Weights of a small contrastive image-text model: text encoder width 128, 4.0 epochs.
Rows from block 11 of the image encoder of a small contrastive image-text model, named by matrix and row number. Rows with one number within an expert belong to one neuron, the router's apart. Each number is 128 + 32 x the weight over its row's rms, rounded and kept within 0 to 255. All counts start at 0. Numbers have three digits each.
After each expert's rows are labels from the 100 images, of 14976, where the router gives the expert most weight on average: "strongest on" is what is common among them. Only what is clearly more common there than usual is listed. The data: regions of photos with short descriptions (Visual Genome). In brackets: how many of the 100.
# router: router (encoder.blocks.11.mlp.router.weight, 8x192, trained with AdamW), inputs 0-47
# up: expert up (encoder.blocks.11.mlp.up, 8x96x192), inputs 0-47
# down: expert down (encoder.blocks.11.mlp.down, 8x192x96, transposed), outputs 0-47

# expert 6
router.6:100151143128173087104070145098136118162126112032172131117109144102108094070133163104092111185112107050115184131175152138164144117142129103140122
up.0:163137116138223193088154124080109139148108053146155128104110156149085107134153194158149098119147060185096121131130117155140081143140127054139094
down.0:185076057153146135153190183142087083135104086113150127106104093147101138117096145132145137123127144172187108110125104116147205131116142098097101
up.1:148158152132210110104145080118144137093143152114143125124142186088163185180128102160061108088117122103136100175136118113110112112111099156142164
down.1:142113127087111092149173042127155138105146169147104131119108145091147130199122145186088163152122128138140122139140146136117102120155172145188122
up.2:169115099144166112163105140142127090142143138118084134053092131141147167071073105165122125158146132139135099096169143189135107112115160217159085
down.2:103152146103137152141142101131153106084202146101088110125102116132092185194184130132101121149133154139119127199104068137152129143114057112146143
up.3:085158154054140097164118159117169146066180152106159166193207131171169140164106107145156141139167152110109126137124162163098089099101144156167102
down.3:103111185138131169140086171156164138132170139149130082072134227122156094095122129117117097078115131110200083120153091116107127082144150118118214
up.4:100133137105158135118111120157130135148177144076145093101079159066103176145100157103148101128142116125087129136182114136137077122072075135104178
down.4:077111155086174144183140150120123179177119145157103114108099166142148135201121129156101089154123090125103159093160169108136135124144087128136146
up.5:086095127168156095128135160083111184085122090123204108102120172132120098143127135165130161127128137121157153185138113119134097167107121201095171
down.5:124117111153086124117090190119152112133155104108158117145148118149156109169135145113130062123154109083107093135181112156138113160220049139142172
up.6:121152133176111132065143155157053151143124110159105157155141117090159131058106143152136076199098146121115107100135177174166127185130128071064155
down.6:143155053165121121141086124117083094114176129136144130123132101113143110088075097135214130226147222149120144177144141123158097076097170115115140
up.7:191119062057108081200074188150117168129144171123160124146182121152131135169130143094094111178198151097104054146165142123132134114117133111090063
down.7:152097070179131126138070194121145113137159123154141075103174163146123208085127093104105150126135134082138105171103088118134132163160160101135130
up.8:125105074184108152174148150157116100139142137134156132158122097156135134140107107110171180121130130127108106144095090161158173111113182129087161
down.8:153175105088124109108093127130128137098165120111093159108110130157098147068198144115125184157155115065107108155058139139152159117122135119125088
up.9:136146101153139176130120143097086113106130119063151099140113137105130178132056097109102209076165128170176145121129089165124114110139085156158125
down.9:137126114167117192101204176142142133125125108108140142159102205086158118109121096113111144123105200072149194139147161152213146141156183136107082
up.10:112123148145159080138061175129126060164128143087127108128093046123097133162142164171207116174133114104126162163110152137162155106091116150088054
down.10:188146096110121169139155099121115154187144103049091130154126094165171143128159128211091105161156084156124118106119137134167131142119108128077120
up.11:136150131107125129147098114081077111087135112124153164141086137100158188181116147126116103188206131092122143154068097158092093089131062135151056
down.11:194035151153179126210098125168109084185126162110136114159149167146132138125144174139122147149148135208126155135072102107102095078105134137057090
up.12:111146144172140204101149148148133136153126102084205080096146147019137161053152152097179147158147105103153146091166157126120101127131173069111103
down.12:130153119095156082130107112130117103137158146108201128101101142067087140124154118154164085128127102103121110137162158115141132154092151096165112
up.13:102152131163109121078143142111180117115119107103143126152159116106133125108156146167213125138096154175112143098191123081168040102121136126119138
down.13:156130100143149091112143152189071133101142117092118119174175090087090119070126108135182085199115152152169150086123131103147136131106141134036130
up.14:164128144169075202085117113132140096160146136084169137188110116087093097176149125150155115172134158119143124150113115139151075182095118148110086
down.14:119121122146109109147091127111109091130155092092089135180107172113199138150098177140111163126078080119065104108079116079147162166102101085194182
up.15:114086124040200172120126098123170076125124119152104085095100127120158136132170099182143121124139130122161065102099099145049078106136114220170143
down.15:137107173130152127107120093132165139090128095144117118130099126070152120130068158117127158109127175143126099180116182109103154115161133146156097
up.16:072178106156174142087164103093133146127104129126191157087115145209082141075146070177117117106129156107094164105182163122141140128127131132124171
down.16:129075066097143127147142134105159158114190106143133087107173129127118166171090118145184176112141139106136134126156100127097069100152070127145109
up.17:109090079105162210140169139154147081173140101146192073136171156071150087164122099144128112128140120128132133082152128157109117155097138145165134
down.17:136082173190149153156138103173146119105157159171195153106117141075075134152087089103152100166131124084196049156126135192186135092080147152175149
up.18:148110129148135120169092134088173155131097110208089122125117163122225087104123134138179112125101132141140123162135117142119110109175107129152161
down.18:106130095160115152092145082114164097127096135138119128142178083124159153172087109112192128088164150117107071123191101093113123107111183118143133
strongest on: text has "sign" (51); text has "red" (33)

# expert 5
router.5:131098164088118064076117144114192140131112170192092130115089060182118094118082067132152091148081108189142076129105089184127141125126154199139171
up.0:122114099145184112082163142147125106095187124125156072110133133125119073073108136118145147179120133155135120150226157144162095138108184091092101
down.0:144118142146148161062195108131156199159098100126114121104110132156141076131130167155136160060084086093152168097200122128098114168139203139103114
up.1:039136129139137092111085134176190104153082132175201045082129146102153161120100128116171096091138131150162139099108085184116115091137163127128186
down.1:163121148107147068140111173075134198127122122099126127145112174114138157162161090126147081194130134074127071115149116147166102107130115124141104
up.2:190132128073131121121121160092113091072126089121155131149099091189094163134134134101083123133143077118125095194069065146129104141141151135116117
down.2:143106117143109116099105085157161130127173131134091177125171108144072169152106156064190148116116139136106147113164088106151157122134121127083148
up.3:062157125140168100102159143151103112099140135122112081119133108115170138173141115076118129125150175166139100152100144048132116149105204125153179
down.3:105160096163141113146100093086136196125109150117130118157137138126146150098099084159133196034187109138180101111110066129161146135100190111244101
up.4:163135171094128099181141166167135061130145125143162133160157068107086184140170115073067149153151088095090184156225135126121167143110168144103117
down.4:150093137170132137134164125124116123071159122126152135104179123153142102096194118133147102083081058176127154080148137167091112097201159108130057
up.5:102169122130125118133115105123109153129132166081162142136130187128097141081222126046094159091128112109116113179087138184127107122167093125123079
down.5:107134128156152156130155146133138074117127094112149119096122155135121136099144118091141191058083095167106160174142146119169106101145176127093126
up.6:180131161111118147100151088105185101123107109145093191148098106153148146131109144183210192164159154104121156142108164096149107153163116137143148
down.6:162119171131070140083142130056084118162173119157164119171131068058162143132151150148128184174104169114109151101080101120164129108140125124161147
up.7:155157185107074097157120111102122086188155182104115161121094110162134161123136096139146075182123163144110106120109112181080163105118080179167164
down.7:179119158135151110108091104100136124155087136136110184158165149123144145107144058117127117152117120127133132020112166149153120102188103122143146
up.8:076127206159141137126113159162112140115123091103116084085110140133098170131174093080155166126161118073090122091136138128112109115155112134134127
down.8:134100116169112075177094106103118105164125146140109127089105158133126100185119197101149179066132100115080130125150087126147152193159140142167144
up.9:178077133109108159187114120119174105078120099124122160099091185124099170129138139148145130067150113088163138195151099167106125097204155153168060
down.9:105174149113121097145143148116135152113129127122092130105127110162123158134169125187189086180149133104142120116080122162160171136184100116115134
up.10:153170135155135146129093088141112128103146128143102096157137109118161067105143136144223179143073120086131088082104169119107160133040136154126070
down.10:173110093114094135156153071162166125087119095109085198155151112147156126086155117171164121121116185077163127124126105122143075195141187065098149
up.11:136169125116130124080154116102139155154158155125130160125150200103103151068119152136133216125148099111123062122193136122118114135113117198142149
down.11:098105115163164053148164145149136136105147161126188082165121190128107093186173091104161103097159169129054124087107112101094140103142147141157169
up.12:159104175086086101132087123116157089113149081140087152102135121116090138158178137143144133146166155191096145145123113173141143097096102193131146
down.12:091142090184116121120116133185181168133137153125177162092115090148089136095159089124168166118129102134142102105136114140143142160185118143120143
up.13:140066136161085136102128125124128170105080075175163147137123151139119114166121189133133121111106136189113126100148113124131110114129115097107140
down.13:124107106136122196123180121135144134058157091147136137095196177117140123169097103136144164103121141101167155123085171127130141182142210093159154
up.14:161098129105113132106132129145152077136133151176196098119083172135156167120129153116172100168124115138163126110142103107172104093129113152138160
down.14:146102127106111087137160099071145127124122149082169140119176152112134091158124152124135165141116115157138162071153164133096188200207089103072154
up.15:191102186099104143144070162138111122074176155113137151178115122141189137134163089128156135130105130106142141066105090172089152173151136135100102
down.15:079133085127155154122160153163096182126096140131117125130135077087137123128090143114071060125118155167147152147146157116126103118091079127111140
up.16:096152125100085140114186128117150151107164084184047153109127130094096164153084161150181194124134142116081120134163116123154130124131104065152096
down.16:117117138099157106160149105130109114099081169155098123150133121078098139084126138153079140216134135121161089137094113080157096150098069142097087
up.17:131148140146161029094046134192168147111166135173122150118140146157116087135113099145084122140209135067128095099165176090130130121143122122139113
down.17:173098143141171083084124086142159123154129133163083118114156142199181135105120175183143127086072112144130156154111174121152071084168179106121088
up.18:104091124168140096187176139135127174147119128089147143100119108153042085104163130153097176071123120146114120145083116167172129182107134139125098
down.18:137201119099090133142147116088141154155154074053106084098077141105148131167098159185180072104111149055109121115132159120097172134103122179132134
strongest on: text has "man" (32)

# expert 0
router.0:094093082117105164141126131099096123105130089101112175212113123183129183184126113190067076110153077120126119144105101143098146165130166094119103
up.0:117099140141105118085134037152104117098090134142160175108182140145130107142158133099169123134127110162139139145183154070112134119146117147151133
down.0:119166084143160108133160080157108169130111151102154130137136156137113088127161090114181183095148136086095140140134138095172168132091157145102148
up.1:136131161125078150097094106149132155149115127123167205183126091113147180079142076109134129183152186074120110132125136197122083097158125105107095
down.1:080138109088150164135178082134098147126105143097132110159093112133132079138125161120119134157147147172140090102079115139138083133153165132125031
up.2:119163094174147121127074128117092057068141101129136116091094145080071132139147123215129142186178156138213116094140129111082115146090036140131103
down.2:070081105102152184155153192145127157150139139146145100107102115163174122100211102069185155102096083121145205105107131147140138145240079128081143
up.3:154125102049083093039100124171130142083122124130128147127181157097142088143142096148148140108075136124106110104158115069131153119109141161107114
down.3:064101138130153062146143076150181119116104127109129138096144138132094096133148095131141127058150120101117133167169090103077122179123137116167107
up.4:118121063113145144058133125167193157150161132151134091152128121122218142119151108118174132152118123101082113086158093170136140141120106103166169
down.4:120151204143170119194054128068136128074147098121094109088151139150129153117116156088122133123110144152102106105073158218110099150114095113157091
up.5:117074113103098109144089070143101084072221156127148144151137222158158172134084179177129109128175102155119118128146138132110107112113126112142089
down.5:126091077138089088190073066095120098136119127109104109177153148176093173145119072190130076114098116125133147160113083173074118122122113190104163
up.6:086087099147230128163121124178147136133168137152084087150116117135156205116126128135132120119127157145118116192145107065137128099113172134134118
down.6:122165106077128109156167138099127182166117136132120100143117153147154195084111155106103177087137186174110147146129123057107082128187152116147104
up.7:094175130115162136102225136160106106119145095153106095088133126175138137074120080155132113173124056107139078152132143173138090105123163154125104
down.7:153174179116143169102108102146169143111065073142099127171143142122104091108111165145185159152107094152129096095169075082150115128117125096100156
up.8:115120152167086145145131109160178109148130051138102133116112134155148137159198109132142114120063092084156087105175106159126116135151146131156142
down.8:088148144142116188079116105162170107112140113069162145195134113138156143148128108121136147118095083125149117151087073155124125147143100106129116
up.9:098109174144118148097159108127153169190109146161190112115107140102130110133134046102106118125097136073149151126107164128157165180118116149140122
down.9:056139181086105124104200066120110162101186115124158088135097088147098155153129132102129147120111119144160150177128154142169164074102139124159060
up.10:115075167087074101100151156124097122137097098092224079155153104132121145150116078180124127110156109230115123119069165112092105104083120148185117
down.10:145150147114139141120119096108074138126107147158172154121154145153159098160146158106147170105142146070144090103153144142156175152169136173093135
up.11:132150103154113135134045142153121078152070189102156091068180142111132187051160130074127121084085084132137181145117162122152081158179038146086139
down.11:119184110147152111132073147105124134097166097138121114135109136093096101133114141112188184118130111152079162160192095123136116145152085144144167
up.12:121093189151097094142080133097149100147109120172087131160137128076149147099121115129096104116092138152178094111167183103107110080147116172160173
down.12:096120118121115149125092119196140186075116199086114109131114133147097042112167121113150195177162147155166178161152125139151100072116111155108099
up.13:092107103124123159192129156147091166124137173166158151109126086146074163133117075088095123185167126116176126115113138161136093118095097163115131
down.13:203154100182145089121204162113146140083177121145091083109072166057147124146089132127121173111183178122190095128099148114165155098142180146122130
up.14:117120167171173188111158159185144137142154162119133119095063127173124173215111156160121152151113120110104164186104136098119094135104165127089092
down.14:089171140152086167128123182127153102131220118076114116145143093114055121095141150167144141185148169118115079183111106100134160122091116117164160
up.15:125192104110077161088166083164142124115177085178113130136147139123142093128105159199115138083088114092119152085135166114129142123143100131125147
down.15:187110105150114165127132158147147123150110124141109163124149089135114098083123095191143125116098129126127120142132094128142090152116202104083117
up.16:102106150125074159088140134099156142110131151127162156214158045076151104154090083141118120120173185087158110108144175145118155120160109124147099
down.16:143100140098143148115108150140091162147058077127134125120118134167127105179184129100148112155167112092188119165158173087203066153203135103147147
up.17:150188098131138110089211173126158153180142064106134170093137118106140054103132155083101172156143104153160082064122114125156077103176106139106136
down.17:183146142135110097149124103124109070116178147119152155182103129115136135117079190110143081225093164125091108134146141122123141129095174097064138
up.18:148079143091131117200121149095144116135188116095129138109091135095128185111070146101072112148147128112211152189147121160181144154060076104120160
down.18:092141140120111081102130148096137142094131129159121083132086104062125128144168192173128194072124120171103114170142171110095142101049164144151138
strongest on: text has "sky" (73); text has "blue" (46); text has "clouds" (30); text has "white" (29)

# expert 1
router.1:143157154144156126145148165115114149145133125111086132126163110147095074113198144086107151123109161090137123118113132146146170173144101089150169
up.0:113094135120147156062168154145196116074136107129128174105201146096137096088166115099160079140147170118098137169200083111152089135112115117096091
down.0:146099035173132101143130060135076099137126161177131107103118113119165110141081151103092144130094114178179149197141174106150191130093198145107105
up.1:125152126121160111133108166129116149151136166083108126118085097196132089124101153101113096122096123081129150057158088142126111143144114140188166
down.1:079111102154140080175160162100142114105101121120160087080066091113140072081147153112151065116149150137147135151156087182127142139115120142127096
up.2:103166103098132222080184084153138158146153103117099160087129104109133147120118070061191186154185157150174162106150147084174107157120125147105122
down.2:167092132130061151112168075076128187119130121151081137159139090110167142103165107124148177152130144150234121098122137152128076165110139154119103
up.3:177153184144199114122128156129105152139128099106103105105074089062158141177136114174137189162120136143123105095115155093179141150122131126109117
down.3:106105096137060147103116198124153137123148117162121107176126089103164142119128135120160141079143170126115152121172152098089130078156076147128111
up.4:069181172168146160102190149176111120124145110098129082179127103124126173133137108128154187051092132105163135160134095124143127136141140134152149
down.4:113110099100165175141101116119111131122151151154127125135105093071116122173097111164128200076170126152118169144126142083084159165104114144176160
up.5:100145110119119176119108143093156099165112140105097096138161113112083112144123142120133117173136129092121128107151138107112117084141126177177092
down.5:149141052122127134113151090140161127093139104179105106105118189120148125174132150168122062002154112116114139112143082131064101165090134132170067
up.6:103156139086154145121158135134059212132060113084124104148128124113167066185085085116118091074160186147125145071161123083176139146101101122117091
down.6:110190156169135097158128077212079165118190148100083097128189109103116134130095125189117130120155138131149116119154197195140147152118135167160141
up.7:125141142150153125096102125135135084126118127184156099110141106061165081132185164110120152168071108150100170087115147159103082149103178128088121
down.7:069127060139096147130186164171170119113093128154149117142131059079111154102163105157106125102127155177147111126180102120149155077096182109183099
up.8:120135154135118139129146126138130167106149083145210126113109152173078167122078173128122164150131106050071152143123108104169170151137145060101057
down.8:108170134102171109099142123105143123101122115164116106072120166144095071106127141100061128168139148139166154132162140166095115168143156104137133
up.9:107080147152121114094102131105130177199125098117151145149183131113136181137064149087180167108162163103120140121146134110130104167123115120152176
down.9:152124133133128160126159126135127132214140127147104149111110101177150127078111111159103149074142124094104170135147178108208129135212167078136119
up.10:117104112134089175155116116141138111140143124107103116110136095126121163089093139099207165101139128121153129104121114104183134092122081146090132
down.10:127139154133167118165111104100159161076107133111169144086152186131143114151132101131207135143171109132125151116109122120151108162137082160143156
up.11:115075124139090179158117144146091108206079094177114083145115126141154116082073104149136120144119164187108209116094103080092126096087150185112163
down.11:110150104161173144127097137170138135181127139172096108086171135121077156146139082095142098062092131123075107117129095160104106178107093123197126
up.12:158146123114115127102102141136215101136162143067123126132144103093077154135158087120112199120170135130115138152139136113144140062082076123146155
down.12:105107181127161142120123106140160089137144179102150112158181132138131175120112113172116128116149144176114170071170121104118126087140100173147149
up.13:162085121131159149139080115127110150105145119153180116173159172139184133135126153107187218157152098143139080128091120080104154175114098193106102
down.13:145147105098134150131090086188113137106170132148100137156149175128138171173057143137128115122106136154152085093160100087156166136103087162164178
up.14:131114145125157102124113085190137151078157037188134157176153146117194122119121093171101116097150158131115186147135082100141102132156092072094122
down.14:189137148084140155133133131064129135101219111155175130109147151140048141137054142166121083195123132178131119108174145043068124120142148106074093
up.15:157099121158214149128123127131128110150118156085125149078154121118131177094185107138117108172146158144102122090055151139143060129155097098124111
down.15:083144147102117147114076117137148151072146094083115052134084131091124191125152128141131138114078044070085133159170120104108137111128105160120134
up.16:077110098132136158093092149121132148100123214154124132167110139107150117150125139185151133129067120105117165152130156128111128133149084090079193
down.16:144120127091187091192129175135149113097109131152124101093174159116103058167102109118118125080097076141112097101173142128131159105191116140150109
up.17:150158123140076129151164142124106135130133158149108145142111134082108141155171127169151118164114155164105134174120068194135063111121099080142179
down.17:135133138127086084134227127100115163096118113143174101144132124106161128135162124105126181114113086109134144151128172157145138156136154142159089
up.18:153158185171106119168097110170114190116098227162103152159180130147122128146091130132167179135111120101059086095136117117040089100128120096090152
down.18:125125131145111139075094084170195087145198128156145109108101153209136073092134150119161142107128112145137142131104080096129101102084146141187158
strongest on: text has "motorcycle" (28)

# expert 7
router.7:173135068139151215191081130112091121056141115124128124146142146072085145085141140079090148175132098158164113142132135112162113158160109142135124
up.0:119121080143184099180097134198124171164101120162165110107178126140096151133181182109106101134131096119160132106104165113103168139126180106149138
down.0:158154176131137121160114109123144125124078191160131099156121084107118106183130159118108163159100153123140177128059109102146169140137105144139087
up.1:110115145107140176133128140127183176244142172148138109147162133144179082161078162146162103070117091174063141120115141063119155159085139138130116
down.1:110140160162093171152144085177111122144141093146120166150186186104133181084095138093139169126097117151157098140138154178140142085130172158042123
up.2:149144107109049119093188168131139142143169147124136222119129122143078093178153139082152153123140073135158109112115111179108134171143088158119151
down.2:131111093133105178146082156130125096092152115134115072116100085117090114047085099131124160063125057175103162127130146092107134193165124071127117
up.3:109211158179129125058066154139104137117109103094060118148105045153065086073135137133208179114158066089128078135119087068160109148088152133120103
down.3:127073149146073138055171119144132091163153134136124155152104129155134123098170062153087195116133077131115119093129130088100159131137082144155142
up.4:144183167125065124187129091104148176122177142077202176167128118105137136186132123110098093114133145064160148110109152161097116130173097126151151
down.4:106050105143186116121074142110147133147153125147152140087085133134107175153111138203115081120098115174168131101121161102179055131083095163102144
up.5:139096126162159127120166151140163126114115171132140122151104065172166154148121106115159107123137134158119184091138098144135161106117161132117072
down.5:152129221106136074091083165086114048096097141131131105167113097122162160132139086192161086200168112103099127071119148188141091133123219078139117
up.6:130099114151151092142107103120145095147127164076152128129162124117122180106142070176159163096203068146109102113126133181127135119105074135124096
down.6:164105145134170074130153147081088171139099142100095117090130085149132097132173109172077096188203177139156086088145127129156136106135138118128131
up.7:137140088101121139146118115092134083101162131097143170120146054138116109136172155149123073087128109093123101138181164143133104128100140160144166
down.7:138153074127142175104151139121106108122100045162119153091105155128091068159172131107149166147098087112150174112085188124204164152156087143112084
up.8:084094090110141124167143152167096105101117075063130165109132150155137100196148160117119153160168117165163148149210114130112080142102117164113155
down.8:077146150169133093142131217154185072157093110152154094160119144129095158149165101149144179092115102127115134171149163088119080047138123073120131
up.9:141111213086109106133089154128159103168149147080076151147145105131149062173117157142085098157134200126099078162180084175162127156141150141156123
down.9:122128110123150135168112106093099093085087103148123115070128125093134154144072165122137112112186215112141148244139115139141117129116153105116141
up.10:160083165157150172139127175129111116179131163108142111088128146140159106103108114109123169150096122154149119122143146119116117172113159076116190
down.10:099125078152135133129078086169110105095146136141130112176086156142128101124137104082106146071156136160124178128083132086115150133110175155091123
up.11:124128134114117137202119197148117103128123133163177094085118092092091150154063207179176158183158145130162131153086056153122141135059089079134087
down.11:139161084121117189138143143121085070126169124077108136139127159133156107049108151115111146092121096099146168190116108099102180158078145123160119
up.12:125150146129102105167106105120143151142067159073166069109154104063100133127155157140170128106134146159078138117153118039085125119114111134181168
down.12:115121171106092103131135133077087147109152115155137149102139188127158132136088124137139115094153174148127098116129147091086160182075171107141077
up.13:084118121077157192097113149134174129119109144119152058138137109125103135153109168125171055058135158100121195141097117106092142122083119203124116
down.13:159087170125051160153163068097115128121048193130139121092123133158119174142156094130063152149159091134149156103048124107138137129155121152161094
up.14:102119175125117137128151134096062097110131124130147095090131069070099157117192051121135144071123196092192117105082102094055115147097144103167068
down.14:142129135100126176107182116123145115100082141114143150088141155173083101072151159096131132134128094066187052196091122106217086142125133172138125
up.15:109097144160108146139106143172108105137167137140111148131091146117156147139049167078165171166135075118151119134174166059111121163085093175102122
down.15:103115104100184122148140124115112133127151109074117116113169182080143130154121196071101123110140157144094150144208133138129151183157102147160072
up.16:171136196094109141148131110107156111145169140138113158117104090109087123069114137118180138154122147120167120094107146104123118067071096153138148
down.16:150072102117125157094122088093112061175187132078127084136146165118087206117174093086148128159154199202138136095070088056112115147110180100107191
up.17:089154126145131156136152099140146112134125165140098095082154139102190166160137084112168138141147133105156134104059084125140109125155130164145163
down.17:153098100098079133192087159132190165119119106127119099144172106083148178190141143107157161117160086174186176111146113070110148131149171141156157
up.18:096093164096123138131139104111098049151125172086167100116149092171081139138145081165177135159159161116146138096134150120113112103128078080106064
down.18:141117119121151116153105127133110134151136104104089136105135136156162136178142128154080144135164172139132112119136093131158135137109096113119109
strongest on: text has "zebra" (34)

# expert 3
router.3:180197154119186104117089084069123102132090179140173120061181168121131129130148182140127114135121148152101119083105071090132143078141185120156131
up.0:104097087117141118132108174104154074083155087161146116087123180075132132140134121161152131096131172131129124128168048164125136150084098093136097
down.0:111155081130130182112072110098159136123136179101099176204177101131128149167144095191153104106159095124103113168079120093154161059122104165113101
up.1:092116119099153140183117134159133124109141093134078102117184169142197093159069153160172158074140168136104126106105124157165151151096134130090106
down.1:145126168117129180088092097195116156119139157133149114172167091114098037119117121125156156130109139143123187113158074089115130102088129096094168
up.2:114182100158134087176158149089114132137164154149203099152120179098115173134134103178135089174161142194130114119085129112074081114128108067108107
down.2:167128147133147063122130091137117119164152163104118083126144105086134164130123142185169131182130161151127119096111133075137097114129142157157137
up.3:038099158172127087091127157150148128150146136095129122069157145082156141085106138125142143195130145200145124107160133085082135105140100149086081
down.3:182120111112111098177145148099104086153142121098119155156096199119139151150118134156135141171083158129116142129214070097134162104102118124112154
up.4:099151159148139108113105073130136114126112146106164096041170127100148162099142155114115149171174101133107124123155124085086089089082117108102119
down.4:149106112166138157155109172107103120133171120147089126170167159143133136084050120087109164164168099157139095144136163126166133151115143096126192
up.5:117117100132104139114118140138112100117146159140124158139145135129140149148128143157169177093118149157085154114164176124135157091116151165176111
down.5:145126131114106168154132077134170135108110112139141124138093114140158126129108060113138138130141068127128116078153094166143136183114062157115173
up.6:157165096157106107111152156147138176091170175147113137122120093151104080133084173124080107078117111114105115116149136080073128108071135214167109
down.6:136130127115124113132129095127106152115101123169147159157115065197137106068099142147082186109151075129107095127154125137147099116160184123110100
up.7:129156153134083183084193130136110150115140127153176148115097189128114101119133122127167110140085106148168135174118156154158139140177196097081121
down.7:137097107035128131104149167106152076162056136193174090137121137131144140131100071112116132149144159144101133093133165102145161099186146108097109
up.8:177158172110131108115072140164102117117155173192067151101138131127133160130113147160146123066090088124124175076121131112090134119155130138114163
down.8:085128149166121140182155121142104175150148157129095164139072151157149122119085141126105142066133113145142065081129130066169082158060137156128086
up.9:107101120130093170120073106174157113164133119117137122171126143154086182163067083106126098107116115128092146091146145113072101169133173112111131
down.9:132144124115105139098151130149173149057129110140142120136178132128147149121193101151142070105145093115117148087165164096154128095122181128106120
up.10:125114128141109107142130155135147097102098099236066126109180127144130119138095100113174144123155153136100165092121116155094170095157161124117095
down.10:137129122092133118157127103133102140086100131073131144102104120223135101071125163082193177151131166089086162150157109145116123152131209119143125
up.11:123143163169092126143115174153097173111114143112106171168106105156140117174124194182069117144121092100087116124086108166148152128112122076137152
down.11:097129092161126081138145204185127159143104159106119163113153126112182103157153141171100124047108125131068126122088100182094112073121082178146172
up.12:150128180131084081138158138150098117152169118147098145139178152130146163137117140161158163079152096151080116101109051093113133147082139150136079
down.12:146144066109157168068122050070174140096083111093159135136156118129122077125151137170136134069111112087119142145109128095137160166205160114119123
up.13:120122166179101147120143152183124130122118118057168139150185081125144085135129129140196149131142120113129159107116158110122177127126147140108114
down.13:146165167160134143138160124155141145142107103092168179087194156109160116138158139114171164121154134020129133170072123120143057179063137140141051
up.14:077155136135139130148218120115141113141122117161184100112119136067160157166118118119169154130109181159133117059066109140072090083089086184138133
down.14:131166131090178162142135072134162180113121137179128078153193124110139134119138194190137099110086142153107100162188097094123135113123124124117113
up.15:178213156156107113122139087132127157123076144152125093166099170177103151137151139028116132136167088112124037135139147129151113105169094119162092
down.15:144108109182144168149149105167149056096100120108168145117142172164157133160059142082144134148102147173076134217123108150115114057110084158132103
up.16:160126117125129148077172108160136169177116131151123127178124155162121108106138086112093152161146167170142117091072079117131189137124121178106131
down.16:135130134161162142132105143131154061104108165123108106121110140118113115134114166156134054093103147132077120114153125091077149084190136160140147
up.17:122123140112119189150152129082150128152139043079124109139097143143171111099189140120087077131057053097136142149100085163115132157083088104153154
down.17:150154132148125101058104135091155163065118135141171109104148134104141200107119106086068090137088063152163100145076179112147107159099070146185187
up.18:154166162128127077091184114161103077092128136128148137121150123152126102084095106117143167094093052134118151116122107087075107101118132192147121
down.18:165087126115093156161127090107130105108073084092168132089143132095124097138128153101111216088159112140125121151131161115143144086150157104141064
strongest on: text has "green" (47); text has "grass" (25)